config = dict(
    targets=['family'],
    num_classes=181,
    arch='vit',
    parallel_block=False,
    inner_norm=False,
    mixing='cutmix',
    loss='cross_entropy',
    residual_init='none',
    beta1=0.95,
    shampoo_beta=0.95,
    eps=1e-08,
)
Rows from block 5 of a small image classifier, named by matrix and row number. Rows with one number belong to one neuron. Each number is 50 + 12 x the weight over its row's rms, rounded and kept within 0 to 99. All counts start at 0. After the name is the row's rms in percent of the matrix's.
After each neuron's rows are labels from the 100 images, of 14848, where the neuron reaches its largest size: "strongest on" is what is common among them. Only what is clearly more common there than usual is listed. The data: photos of plants, animals and fungi (iNaturalist).
# gate: MLP gate (model.blocks.5.mlp.gate.weight, 512x192), inputs 0-191
# fc1: MLP up (model.blocks.5.mlp.fc1.weight, 512x192), inputs 0-191
# fc2: MLP down (model.blocks.5.mlp.fc2.weight, 192x512, transposed), outputs 0-191

gate.477 100:39 57 52 36 57 48 61 51 74 42 56 28 51 43 56 55 61 68 38 52 55 51 55 62 55 28 59 66 55 51 52 45 56 42 65 63 56 52 86 46 54 50 56 52 48 52 57 45 43 71 46 34 39 53 45 38 57 44 49 36 58 62 61 43 51 51 37 60 32 43 72 53 23 62 55 63 43 48 65 49 44 16 35 41 53 79 59 36 44 34 46 50 54 65 54 52 58 55 48 47 52 21 45 42 59 48 61 58 41 42 46 53 56 48 40 57 37 52 59 25 62 15 61 47 45 63 65 64 56 49 52 30 48 54 50 39 40 44 58 41 46 55 37 55 53 71 65 62 37 58 45 37 48 48 43 56 42 39 64 47 66 34 50 56 34 60 63 34 47 48 22 71 64 43 52 51 78 55 43 58 55 51 51 31 60 67 23 46 22 87 50 54
fc1.477 108:34 57 57 47 72 20 55 38 35 49 44 39 43 60 57 33 47 19 42 60 33 52 72 65 41 75 49 46 44 46 61 49 36 64 49 76 47 48 48 62 43 76 36 48 47 59 76 41 62 49 61 43 45 58 59 43 42 46 36 50 47 66 50 40 56 50 19 60 27 60 41 50 53 62 56 38 44 38 41 53 57 39 45 40 37 73 50 44 55 42 54 50 55 57 51 64 76 41 53 50 56 25 63 55 52 52 38 76 46 43 64 52 36 56 29 51 30 49 54 32 50 45 51 48 47 41 55 59 51 42 45 55 45 54 57 53 55 41 54 41 59 57 36 46 59 33 69 55 49 69 50 38 40 46 46 45 20 30 54 48 64 57 54 47 51 60 59 25 48 50 30 51 38 17 48 44 64 43 46 66 38 53 51 53 41 39 40 29 22 69 28 49
fc2.477 107:68 68 69 75 63 40 60 41 43 53 34 42 58 65 48 34 49 62 49 63 64 61 61 41 65 39 57 50 42 42 29 52 62 47 50 55 60 53 58 48 62 47 52 70 50 59 54 51 47 58 59 64 49 39 35 46 62 48 32 60 32 67 35 56 57 51 43 38 45 52 27 43 52 41 50 61 50 40 30 51 49 43 62 22 60 41 30 46 74 74 46 36 47 73 45 72 46 61 61 39 60 64 81 38 57 54 25 58 33 63 37 62 57 53 54 66 57 62 62 62 23 48 49 32 60 64 43 74 51 34 65 51 54 51 61 48 32 36 55 23 49 54 59 43 58 46 42 42 72 67 70 28 41 57 48 58 46 30 57 60 45 49 50 54 33 49 45 51 72 55 45 47 64 41 45 53 46 52 73 55 55 50 35 49 24 38 50 41 52 61 37 45
strongest on: phylum Arthropoda; order Lepidoptera

gate.291 098:42 46 48 61 46 54 44 61 51 51 45 61 44 57 43 61 52 42 47 44 45 60 54 65 33 51 66 53 64 57 50 42 53 45 48 35 59 57 35 52 35 40 46 54 55 65 59 38 50 18 47 59 81 42 53 72 51 47 32 52 56 40 48 41 43 62 57 62 31 81 45 77 52 51 51 53 36 32 43 43 51 59 57 65 39 53 31 39 41 50 41 38 25 30 24 42 46 51 41 51 48 38 53 54 50 37 71 43 29 60 43 58 55 60 60 48 47 44 57 60 80 27 48 34 50 33 50 55 59 58 71 45 49 68 65 67 56 61 54 59 56 69 46 47 41 59 53 74 65 47 17 62 50 52 46 29 74 55 61 73 33 50 37 48 49 30 33 66 55 62 48 33 55 65 54 56 72 43 24 52 65 58 56 42 55 57 44 59 69 64 56 52
fc1.291 104:76 62 59 48 55 38 54 52 60 40 58 48 71 40 54 52 33 56 44 58 49 52 44 37 35 51 50 42 45 36 66 38 59 40 36 45 37 47 62 41 24 44 65 41 49 35 32 54 62 38 63 39 21 50 46 33 56 58 29 24 46 71 57 31 55 55 43 60 63 41 70 22 52 57 77 55 55 59 55 61 60 44 51 72 45 36 52 61 51 55 56 32 41 49 75 65 21 53 54 54 43 55 53 59 66 65 52 42 54 30 36 42 27 55 63 64 30 53 40 41 21 48 53 55 41 45 32 34 39 55 31 49 33 52 53 51 64 18 58 45 39 58 32 51 61 61 63 58 56 40 61 43 35 44 56 51 46 54 51 42 52 42 58 55 55 41 58 41 43 30 53 48 40 68 57 51 37 54 54 31 50 60 55 70 36 68 40 68 48 32 49 44
fc2.291 092:49 51 44 28 54 62 42 41 34 54 46 46 53 60 43 57 61 61 39 42 58 46 43 91 37 50 57 66 45 56 47 44 46 74 52 45 46 65 59 38 46 53 59 69 46 48 50 48 32 50 51 42 54 43 25 40 59 54 58 36 36 48 70 49 78 44 54 44 32 49 32 54 45 39 61 45 54 58 39 45 42 51 48 43 46 72 50 58 42 60 65 52 65 44 56 58 34 66 51 66 52 50 63 57 48 47 42 36 63 46 67 36 58 65 55 60 62 47 47 62 61 41 50 54 67 23 49 42 63 29 46 43 64 75 22 52 48 64 39 62 57 71 66 28 43 44 50 29 52 53 69 73 52 45 33 33 35 51 47 52 51 45 50 43 59 42 31 74 40 28 51 60 46 49 31 82 41 30 45 46 51 61 38 47 36 65 70 49 51 19 66 51
strongest on: phylum Arthropoda; class Insecta; order Lepidoptera

gate.101 086:58 68 65 41 57 44 43 49 52 84 46 50 44 32 53 41 42 69 41 49 42 46 64 38 26 54 55 54 34 52 37 68 46 64 60 43 64 67 56 58 37 57 51 45 48 43 53 41 59 38 32 56 52 56 47 44 59 42 49 39 38 72 49 58 53 43 48 53 42 50 48 46 37 44 54 40 60 57 35 23 70 42 48 52 65 58 57 39 40 42 48 69 40 26 39 41 43 48 33 54 22 72 50 54 30 56 39 53 45 68 32 72 79 49 44 56 71 56 42 33 52 54 71 61 13 56 56 67 66 34 60 51 43 48 33 38 61 37 24 44 45 44 79 48 61 40 55 58 51 67 34 59 43 35 60 54 54 71 64 73 48 51 48 43 71 35 37 42 40 64 44 40 49 60 54 51 68 51 52 32 43 44 61 51 40 43 58 39 44 61 60 52
fc1.101 090:40 33 67 55 60 47 57 42 28 59 46 60 48 52 56 37 31 62 64 70 49 53 59 58 67 51 50 69 27 69 49 67 46 71 63 58 43 46 56 49 57 47 42 51 46 45 56 49 28 69 50 43 57 51 51 53 44 58 54 51 61 41 56 63 44 33 58 48 46 66 38 58 49 58 67 59 26 52 56 41 53 44 39 29 39 55 53 56 39 50 34 42 47 51 40 39 39 37 60 41 63 60 41 43 55 82 56 63 44 32 50 49 53 25 52 47 78 59 39 56 44 30 54 55 32 46 69 33 55 52 49 48 47 69 40 56 50 82 72 60 39 42 49 42 42 27 61 41 36 52 46 43 56 63 39 52 50 29 34 23 54 50 58 23 43 67 61 54 47 30 65 36 74 49 55 54 53 46 68 38 55 78 39 58 19 47 44 62 67 51 47 58
fc2.101 096:72 31 56 61 44 54 54 55 47 66 49 71 52 54 41 39 50 50 52 62 59 59 68 60 50 41 54 52 42 52 62 46 52 67 57 47 66 51 61 62 20 46 34 51 44 34 51 59 53 60 51 52 33 56 50 42 42 31 51 54 57 42 44 54 45 61 68 64 57 50 14 39 42 62 60 27 30 48 38 80 57 58 49 36 54 55 58 57 52 52 30 34 29 48 30 47 57 27 33 34 60 55 53 47 44 62 26 49 52 25 58 39 74 42 49 43 53 47 58 48 22 67 60 21 50 45 49 38 53 43 45 39 38 45 63 65 62 37 37 63 55 27 64 61 70 60 58 59 36 48 43 54 52 53 69 44 53 54 40 56 42 69 57 34 22 33 47 39 60 55 50 54 37 30 26 62 49 27 54 39 52 55 38 50 39 57 59 50 40 67 60 49
strongest on: phylum Arthropoda; class Insecta; order Lepidoptera

gate.252 092:64 48 60 63 36 50 47 62 69 83 43 59 50 50 43 52 73 51 42 50 56 25 64 62 66 43 27 48 29 38 59 50 63 49 45 51 55 42 41 60 32 49 43 48 43 44 50 61 51 47 56 68 64 59 62 59 68 56 42 40 76 61 47 42 64 45 36 72 52 54 44 57 55 54 31 49 33 51 41 52 52 33 51 54 59 54 59 44 68 35 73 62 50 50 37 42 54 69 41 41 46 79 44 57 41 37 36 51 46 34 42 48 55 58 47 40 64 40 51 56 41 52 60 35 36 64 45 45 47 17 63 16 46 37 48 56 51 39 68 62 14 39 36 54 44 47 71 69 54 54 63 72 55 44 63 37 52 29 54 50 49 69 56 62 52 47 39 38 48 47 35 48 30 54 56 28 60 34 58 49 40 60 46 22 39 64 56 45 60 61 60 44
fc1.252 094:40 49 38 56 47 36 30 35 48 50 54 62 37 54 33 48 43 15 54 53 45 67 49 41 33 43 55 43 56 47 56 48 48 64 57 45 42 28 37 51 46 49 33 57 56 63 46 38 44 31 55 41 39 59 61 58 42 57 44 55 58 48 54 71 32 59 59 41 63 47 47 53 52 47 68 46 47 43 64 47 52 46 53 42 55 52 59 50 49 48 32 44 44 42 27 38 61 52 61 43 49 47 41 50 54 62 74 54 58 56 61 48 50 54 59 70 60 30 48 52 28 42 60 47 59 40 42 37 66 67 67 82 46 68 38 36 45 54 13 39 81 58 39 53 51 38 43 46 43 46 39 53 56 26 34 61 59 64 39 58 46 55 62 46 34 42 60 45 30 31 18 59 75 64 55 42 48 66 54 49 58 48 55 63 80 38 43 39 16 35 30 65
fc2.252 093:49 37 61 63 34 27 53 53 42 56 41 34 37 48 52 53 69 39 52 71 45 49 42 46 59 53 36 53 51 60 50 48 58 52 45 49 52 54 60 40 71 58 63 40 54 44 56 30 56 80 66 64 56 25 48 50 39 25 30 49 63 67 52 46 47 40 53 69 49 39 57 53 66 64 61 50 61 46 55 61 40 72 37 48 62 49 71 46 40 50 40 58 59 46 50 43 52 58 68 50 53 59 62 44 57 52 41 57 38 51 68 29 70 69 31 59 40 49 60 28 30 59 53 44 40 48 33 66 39 54 39 46 49 50 38 38 50 43 47 59 52 54 67 62 17 56 62 48 30 47 15 66 55 35 50 47 23 55 64 30 38 42 43 31 33 51 34 49 39 48 39 32 55 63 63 39 49 53 47 80 46 66 36 41 46 48 36 58 23 40 57 62
strongest on: order Charadriiformes

gate.392 104:28 47 75 42 54 44 27 48 41 52 49 45 24 45 31 56 42 63 47 55 67 67 48 62 62 48 45 46 55 56 61 70 44 28 48 48 15 32 56 41 42 54 51 61 54 43 47 51 54 55 52 65 41 43 19 48 55 70 28 39 45 61 45 51 19 40 51 64 46 56 46 70 65 76 33 57 58 52 80 37 56 29 40 31 59 54 66 59 34 42 45 49 49 36 47 48 54 59 51 38 29 51 52 39 57 46 56 27 56 61 73 51 47 57 45 48 60 46 51 56 59 51 47 42 61 45 49 55 48 61 42 56 62 59 52 65 68 57 40 48 66 55 43 23 50 60 22 48 59 49 35 45 41 44 62 54 41 52 45 45 24 56 45 32 55 34 53 63 76 73 59 15 40 43 47 56 46 39 51 57 56 41 42 39 57 64 64 49 58 45 58 43
fc1.392 099:55 58 24 56 54 39 48 43 20 43 65 35 38 42 30 29 37 54 55 64 42 62 49 30 48 40 65 57 61 43 60 34 43 57 44 66 42 44 65 62 33 58 24 61 52 53 62 40 55 47 48 42 60 45 50 54 38 41 56 57 46 40 69 73 39 37 32 42 54 39 40 49 65 77 61 69 55 52 50 23 70 50 61 28 33 67 44 55 24 50 49 39 39 40 60 37 70 57 49 63 64 55 53 51 38 39 57 38 41 48 34 48 82 49 60 61 56 50 62 49 55 45 73 46 66 45 57 66 45 50 52 55 55 30 60 58 51 32 38 53 55 44 40 35 55 55 55 80 35 56 46 29 44 79 38 59 35 35 41 36 69 53 61 52 54 66 47 50 44 51 66 60 41 58 59 49 57 39 70 63 60 33 52 41 50 47 47 48 37 39 59 65
fc2.392 098:53 61 56 55 42 48 32 55 42 53 33 45 53 50 42 67 65 39 29 47 30 64 43 59 49 26 64 73 47 53 62 46 64 65 72 52 30 38 55 33 58 80 53 42 59 32 54 42 54 50 50 28 54 30 54 23 39 37 46 39 51 54 60 65 49 60 53 69 45 41 65 68 31 28 54 42 29 45 45 51 40 48 48 47 49 69 26 68 58 56 32 48 32 65 72 49 33 53 58 47 50 54 56 24 51 63 37 54 54 64 48 51 65 22 39 67 44 49 69 39 66 48 59 52 34 64 81 61 53 49 65 45 60 63 62 48 52 29 61 38 42 53 54 77 38 55 45 71 39 59 36 57 62 55 59 59 46 55 49 40 51 55 53 59 48 54 50 53 49 42 35 56 52 75 47 40 64 46 56 62 48 56 43 66 43 63 53 50 40 74 44 64
strongest on: class Aves

gate.63 091:51 64 58 61 55 61 74 57 61 63 41 56 45 84 63 41 60 36 46 49 69 34 61 44 51 54 52 44 62 55 50 42 71 50 51 50 68 38 57 48 41 67 53 32 48 36 38 47 44 67 61 52 51 27 49 47 34 55 53 42 46 51 51 82 33 57 39 44 54 37 42 38 55 50 38 62 59 59 22 61 64 43 48 82 35 45 35 46 53 64 44 51 58 51 56 60 35 88 57 31 58 64 59 42 34 35 64 55 36 39 26 71 58 50 53 50 48 28 62 33 68 55 64 64 56 60 53 43 48 33 47 41 32 66 51 62 38 57 65 44 57 57 40 51 72 37 45 36 58 49 30 37 55 47 36 42 51 59 25 54 57 65 56 60 50 50 53 48 54 50 61 34 64 36 44 55 41 69 60 33 30 42 37 71 68 48 49 46 46 44 64 53
fc1.63 093:49 55 51 73 51 55 63 50 36 57 88 54 66 65 58 47 31 44 40 60 50 29 49 63 43 63 63 61 49 75 45 35 19 32 52 42 54 28 54 53 48 51 43 54 59 41 49 51 57 57 55 62 66 54 61 50 63 68 73 43 68 24 70 39 33 52 58 47 39 51 49 31 57 42 53 54 68 37 54 61 75 51 58 49 44 38 60 56 42 41 76 64 56 63 54 61 67 27 59 63 41 64 35 50 49 38 41 48 44 54 50 39 58 44 54 63 54 55 60 67 36 56 41 47 40 47 32 40 42 45 62 30 48 54 43 50 60 33 69 45 46 66 40 50 40 36 41 43 60 73 35 63 47 53 53 33 53 58 55 48 37 59 50 47 47 42 49 39 49 45 69 34 71 29 49 37 38 54 85 45 30 52 57 48 32 68 48 61 36 29 52 46
fc2.63 093:58 61 25 47 36 46 74 62 55 55 34 33 51 46 53 48 65 59 33 53 56 52 44 45 56 70 21 66 23 53 60 76 69 47 49 54 65 47 42 44 42 48 52 44 29 71 76 57 38 39 48 66 40 42 45 61 30 51 60 59 34 44 51 51 50 58 57 52 56 43 45 45 40 55 28 59 52 53 59 54 45 51 44 57 41 44 46 60 50 71 42 43 46 47 50 45 53 36 66 73 47 50 48 60 50 41 57 56 49 21 61 79 58 43 51 76 66 51 36 57 40 38 48 49 54 51 47 38 57 25 49 50 51 54 28 47 47 44 43 65 53 76 31 52 26 42 49 51 55 40 58 55 47 69 46 45 25 20 33 57 58 53 63 38 56 45 47 41 58 35 72 62 41 47 47 31 28 44 68 43 50 73 53 52 43 57 50 24 27 48 68 51
strongest on: class Aves; order Passeriformes

gate.158 103:33 43 58 29 65 50 51 63 48 54 49 35 55 52 42 38 49 68 60 38 60 40 59 65 49 28 40 52 69 55 47 76 66 55 50 34 35 55 51 29 73 55 59 58 53 62 68 46 54 41 31 61 59 49 48 51 70 45 41 60 67 47 28 41 50 44 41 33 52 37 44 38 56 42 42 50 65 39 44 63 55 42 48 41 55 38 55 46 60 44 68 56 56 65 39 68 31 53 41 61 40 68 66 38 46 66 48 62 56 56 61 57 55 32 70 23 52 51 42 42 53 43 39 57 36 38 66 41 37 48 48 37 58 62 33 77 43 34 42 55 53 58 49 61 50 27 56 56 27 47 69 57 70 59 54 59 42 50 57 31 73 42 53 38 63 42 51 44 63 61 33 44 34 55 46 62 50 37 91 30 50 61 65 49 53 66 37 41 58 22 58 47
fc1.158 096:38 47 64 39 41 21 57 58 56 47 59 51 40 46 66 67 63 52 46 38 57 39 51 26 49 51 38 59 58 46 78 49 40 57 35 53 73 56 66 39 52 56 31 30 43 59 46 59 57 48 39 26 33 62 62 58 42 44 52 38 34 40 48 70 61 56 45 42 60 41 23 55 46 51 43 42 44 57 60 66 58 94 70 57 51 65 44 44 42 59 57 53 43 34 50 55 62 60 63 46 48 52 36 47 30 51 28 41 57 73 54 47 66 36 38 66 58 44 50 53 45 44 38 25 50 35 47 37 33 42 53 42 55 49 53 38 55 54 58 74 39 51 47 27 57 39 57 36 60 42 51 29 35 32 56 32 47 52 66 57 38 43 54 67 69 25 50 53 50 45 60 54 66 45 50 33 43 46 54 51 66 52 55 57 69 74 38 47 40 82 54 46
fc2.158 101:41 62 51 41 58 66 37 56 53 42 69 62 47 51 64 37 45 43 50 73 48 54 57 34 51 55 55 63 54 47 68 47 32 71 63 46 44 46 47 60 52 69 56 34 60 73 51 48 67 61 62 47 37 50 46 51 43 77 48 60 38 45 65 53 40 34 39 51 47 43 52 51 36 45 70 72 50 48 33 64 36 38 37 56 62 44 42 57 43 47 57 50 66 58 74 25 37 46 35 44 37 62 49 65 59 59 36 30 53 46 66 78 59 39 43 51 48 35 52 44 13 41 44 42 51 57 30 51 46 42 36 46 57 53 46 42 61 42 42 51 40 53 54 51 44 51 34 51 60 63 76 78 55 65 45 39 46 48 21 63 42 41 48 27 39 53 57 37 60 79 60 72 38 45 73 62 32 33 68 59 46 44 46 40 28 56 54 62 44 67 39 45
strongest on: phylum Arthropoda; order Lepidoptera

gate.33 113:52 29 63 46 62 44 23 49 37 61 46 36 53 50 45 47 35 53 49 63 51 59 53 52 40 51 63 46 45 58 40 41 50 52 50 31 49 59 37 41 48 45 44 53 59 40 48 40 21 56 65 36 57 71 36 60 42 29 49 61 27 61 47 39 52 66 35 63 42 38 42 49 52 56 48 45 47 42 38 73 43 35 85 54 65 25 57 64 64 52 95 46 41 68 25 60 47 49 52 48 66 52 54 48 55 56 48 33 42 40 56 52 43 47 60 43 36 41 54 49 40 38 54 53 70 58 41 53 60 51 61 49 57 40 37 43 78 63 58 69 51 62 59 39 48 69 72 58 63 43 41 55 38 51 45 66 41 60 52 57 49 42 52 56 55 55 21 54 75 59 29 31 37 35 49 62 36 47 47 74 53 59 43 34 57 23 66 31 60 51 52 48
fc1.33 116:27 31 53 61 58 60 48 43 48 62 70 33 53 53 61 58 58 58 51 64 26 40 62 58 56 60 50 57 38 48 46 53 47 45 62 61 64 45 43 66 48 53 52 61 35 73 50 61 49 41 51 37 63 52 36 77 55 68 28 44 65 67 35 64 54 50 63 42 54 49 58 56 56 17 85 58 52 20 52 78 34 60 42 60 55 46 48 54 40 56 23 50 56 40 35 41 55 67 51 71 52 52 58 50 81 62 53 29 43 54 43 57 42 34 52 51 52 42 75 56 51 67 48 42 53 62 54 69 60 67 71 44 62 52 45 53 52 52 52 43 33 43 45 42 50 40 56 49 40 55 47 37 43 35 55 36 35 63 43 47 45 38 67 49 42 72 77 53 29 57 55 53 48 52 33 43 61 43 29 31 35 44 44 44 57 27 56 64 43 56 51 48
fc2.33 119:65 43 37 36 29 48 47 65 58 33 54 43 41 57 36 64 57 53 50 61 38 36 50 56 32 45 51 50 59 56 54 56 49 62 69 37 78 69 53 49 66 54 33 72 54 50 54 56 48 48 46 28 41 38 35 58 45 49 20 53 44 61 59 53 39 34 59 55 73 49 68 63 39 54 43 57 52 54 71 44 42 49 41 43 39 61 36 71 33 70 51 46 41 68 35 33 39 53 41 55 39 49 41 50 44 63 62 56 75 52 59 58 39 43 47 55 52 62 48 56 48 40 61 46 56 49 73 47 49 58 38 49 35 10 66 42 74 29 49 62 67 53 54 24 30 49 27 61 38 48 63 37 55 49 59 42 44 42 54 44 23 37 56 51 59 73 47 71 50 30 57 61 61 43 48 52 54 53 35 75 49 59 28 66 60 56 50 54 62 43 34 39
strongest on: phylum Arthropoda; class Insecta; order Lepidoptera

gate.67 104:81 65 39 53 38 34 52 48 50 42 35 49 61 53 87 36 40 44 44 55 45 36 45 31 51 44 39 72 57 39 36 46 51 43 29 45 49 47 35 45 39 53 46 45 47 55 44 54 38 43 50 59 44 45 46 61 39 43 42 45 40 44 61 37 70 59 49 42 47 52 78 26 57 57 52 51 58 47 75 62 51 68 49 25 57 46 35 63 70 61 64 51 43 43 69 48 31 54 54 68 42 52 51 60 70 61 54 53 67 34 78 57 27 66 39 44 29 49 49 58 51 40 66 38 62 42 40 36 74 64 56 53 48 41 32 30 46 41 61 24 71 35 61 52 46 29 52 42 47 66 45 48 33 53 36 70 66 50 37 64 47 55 59 62 45 59 50 52 62 51 51 51 51 70 44 63 51 34 55 42 34 47 41 47 73 58 63 74 47 33 47 46
fc1.67 103:40 52 64 38 45 45 56 46 56 58 69 73 61 41 08 45 50 78 48 53 48 51 61 64 51 63 58 19 71 60 54 41 66 62 51 46 48 58 80 54 63 49 51 49 51 60 65 43 66 46 53 47 75 29 56 61 48 54 51 39 61 53 44 59 52 43 50 55 45 36 56 60 55 46 79 49 39 64 43 37 45 45 62 46 47 41 56 29 24 45 30 33 47 51 27 47 67 33 73 27 55 42 36 47 23 31 47 35 30 60 50 52 68 29 70 46 55 35 59 53 37 53 41 65 46 55 49 69 40 46 52 46 68 62 59 48 42 60 36 82 45 50 41 48 63 63 43 63 55 31 57 44 55 54 57 45 43 52 62 40 68 30 50 51 44 46 29 61 39 42 55 47 39 52 43 29 49 61 56 54 56 46 56 46 54 48 44 40 51 62 61 35
fc2.67 119:48 74 52 34 60 39 33 40 23 46 40 45 56 64 42 46 52 55 84 38 36 31 43 63 35 39 49 71 57 60 49 50 54 38 51 73 71 62 55 41 54 56 51 44 53 54 64 67 54 40 58 51 69 48 42 49 50 37 64 38 47 59 39 46 51 52 56 50 59 54 42 39 51 46 37 51 50 48 51 52 49 54 50 58 53 76 61 34 54 82 55 35 51 45 38 56 54 46 68 49 64 53 48 39 58 25 48 68 30 58 65 38 44 56 47 49 46 66 44 59 47 60 58 42 45 61 58 74 58 57 39 56 50 46 34 35 54 25 45 34 43 57 51 42 57 75 59 49 53 74 37 47 59 52 44 39 44 40 25 58 51 65 43 28 56 37 27 55 45 43 47 45 61 27 70 27 40 73 31 35 21 66 58 47 45 65 55 52 55 64 57 20
strongest on: class Aves

gate.329 097:54 47 41 48 51 53 73 69 56 62 49 57 49 55 28 44 64 63 50 45 43 34 54 42 45 59 53 50 35 25 42 44 37 47 52 58 58 45 40 52 49 72 53 44 40 46 54 58 69 56 47 35 62 56 78 68 59 50 56 59 43 41 42 41 37 52 58 61 53 60 59 53 63 48 49 50 54 36 53 39 59 67 59 45 57 46 53 53 63 44 61 46 70 42 66 43 24 34 39 35 28 34 29 58 36 58 67 47 59 51 45 63 46 60 35 44 33 41 45 33 53 43 39 55 63 51 58 52 47 45 41 37 89 55 50 47 78 66 58 51 38 77 50 65 45 55 26 46 44 61 46 57 14 47 60 80 43 50 71 49 25 37 26 46 52 60 69 50 53 56 70 52 61 58 35 27 50 64 39 32 59 68 44 51 56 66 57 44 60 56 65 42
fc1.329 098:38 54 42 55 72 37 44 64 48 71 57 44 48 23 38 71 61 62 49 63 60 45 29 41 54 47 28 71 51 48 49 29 53 43 47 72 49 30 37 44 28 55 56 57 47 76 67 56 59 81 30 69 71 53 78 43 49 29 44 45 35 51 52 45 42 69 45 44 67 66 55 54 51 56 55 63 50 56 70 77 59 51 45 37 60 35 38 56 33 60 54 50 57 52 65 31 53 54 59 36 56 45 64 56 23 45 50 68 55 39 48 42 52 62 40 41 67 38 38 28 53 57 68 32 41 75 36 64 40 42 43 54 40 32 52 45 51 48 51 44 47 59 45 64 37 26 36 44 45 59 51 61 35 37 56 38 59 56 68 47 40 64 53 50 49 43 51 45 54 35 35 57 56 44 52 69 44 38 54 62 54 59 47 63 43 48 73 68 49 50 40 51
fc2.329 102:49 48 41 53 62 32 77 57 59 40 60 29 40 39 37 38 53 47 37 73 51 57 49 69 42 50 39 46 49 49 64 40 50 47 43 46 44 44 41 51 30 58 62 71 33 50 46 40 56 44 46 66 56 45 57 79 51 54 64 46 46 33 44 49 42 51 73 45 41 58 41 41 42 55 72 74 67 59 47 50 57 37 69 41 49 72 42 49 80 23 54 50 66 58 40 61 48 50 48 57 44 52 60 66 63 51 73 51 45 38 44 54 64 50 37 59 40 60 50 56 49 61 44 59 56 45 31 38 51 52 55 30 46 67 44 50 57 53 30 38 22 54 54 43 63 33 44 29 50 39 48 46 51 60 65 29 45 68 43 72 45 54 47 36 43 27 47 68 26 30 60 74 41 28 73 49 49 32 57 36 40 46 42 50 30 43 52 68 69 46 67 57
strongest on: order Charadriiformes

gate.415 100:66 59 50 68 57 61 65 54 28 52 36 65 29 50 50 53 53 50 34 50 29 47 33 41 41 46 63 68 52 36 31 56 46 38 42 77 27 38 32 60 46 54 50 51 29 43 50 41 52 61 44 49 55 69 44 51 77 43 54 57 50 49 82 54 60 40 47 67 57 44 49 52 42 39 47 48 54 42 47 70 47 59 61 30 48 53 39 60 59 49 45 69 46 54 52 64 49 37 66 57 52 38 30 44 45 57 36 37 70 44 23 61 52 65 52 44 42 64 55 36 69 55 74 30 52 59 52 58 46 61 62 46 54 62 51 51 43 52 48 72 48 39 48 30 59 57 57 45 51 63 40 54 29 32 41 32 61 43 30 38 52 72 79 56 48 41 52 68 58 60 63 55 34 49 41 52 31 42 43 75 27 57 28 67 42 49 29 49 37 58 38 32
fc1.415 099:48 51 64 61 54 54 25 40 45 35 36 58 48 47 50 39 56 47 41 41 38 58 64 48 30 49 66 47 43 42 42 64 55 43 17 69 52 71 49 51 43 60 66 43 43 49 69 49 80 44 58 43 58 46 57 42 56 43 59 78 45 46 47 36 57 44 62 69 62 44 51 33 48 38 62 56 60 43 56 77 65 48 58 41 35 46 41 60 48 29 51 42 69 56 70 48 52 33 59 44 42 27 56 52 58 58 50 66 60 73 71 42 52 51 30 48 30 53 39 55 57 60 65 40 54 75 57 56 58 50 53 40 63 57 64 66 57 47 54 29 67 32 51 33 50 31 66 53 58 60 54 81 70 35 49 50 56 63 49 49 61 43 70 39 41 42 37 53 40 68 39 41 29 35 38 56 30 41 55 48 85 41 44 57 47 57 45 39 55 67 52 51
fc2.415 094:56 43 48 83 61 48 43 40 39 51 65 59 52 25 65 72 63 52 45 59 52 78 37 63 41 41 58 66 57 53 44 34 44 66 67 47 56 79 66 44 58 29 51 54 43 65 65 59 48 56 29 40 61 77 34 49 38 45 30 42 25 35 54 46 42 52 34 49 73 62 40 58 36 28 46 29 37 46 49 44 59 68 76 64 66 44 35 66 46 27 49 40 58 60 63 45 60 43 56 50 35 57 41 45 55 70 49 62 57 54 39 47 48 62 36 31 41 49 64 56 75 54 42 52 41 53 54 48 60 60 46 40 53 62 40 47 58 41 38 43 72 46 53 52 58 40 43 59 43 65 58 74 66 29 47 69 49 55 55 49 50 34 52 52 48 46 49 46 57 54 65 62 55 43 42 51 46 39 30 49 31 37 23 51 55 56 42 44 61 52 47 77
strongest on: class Aves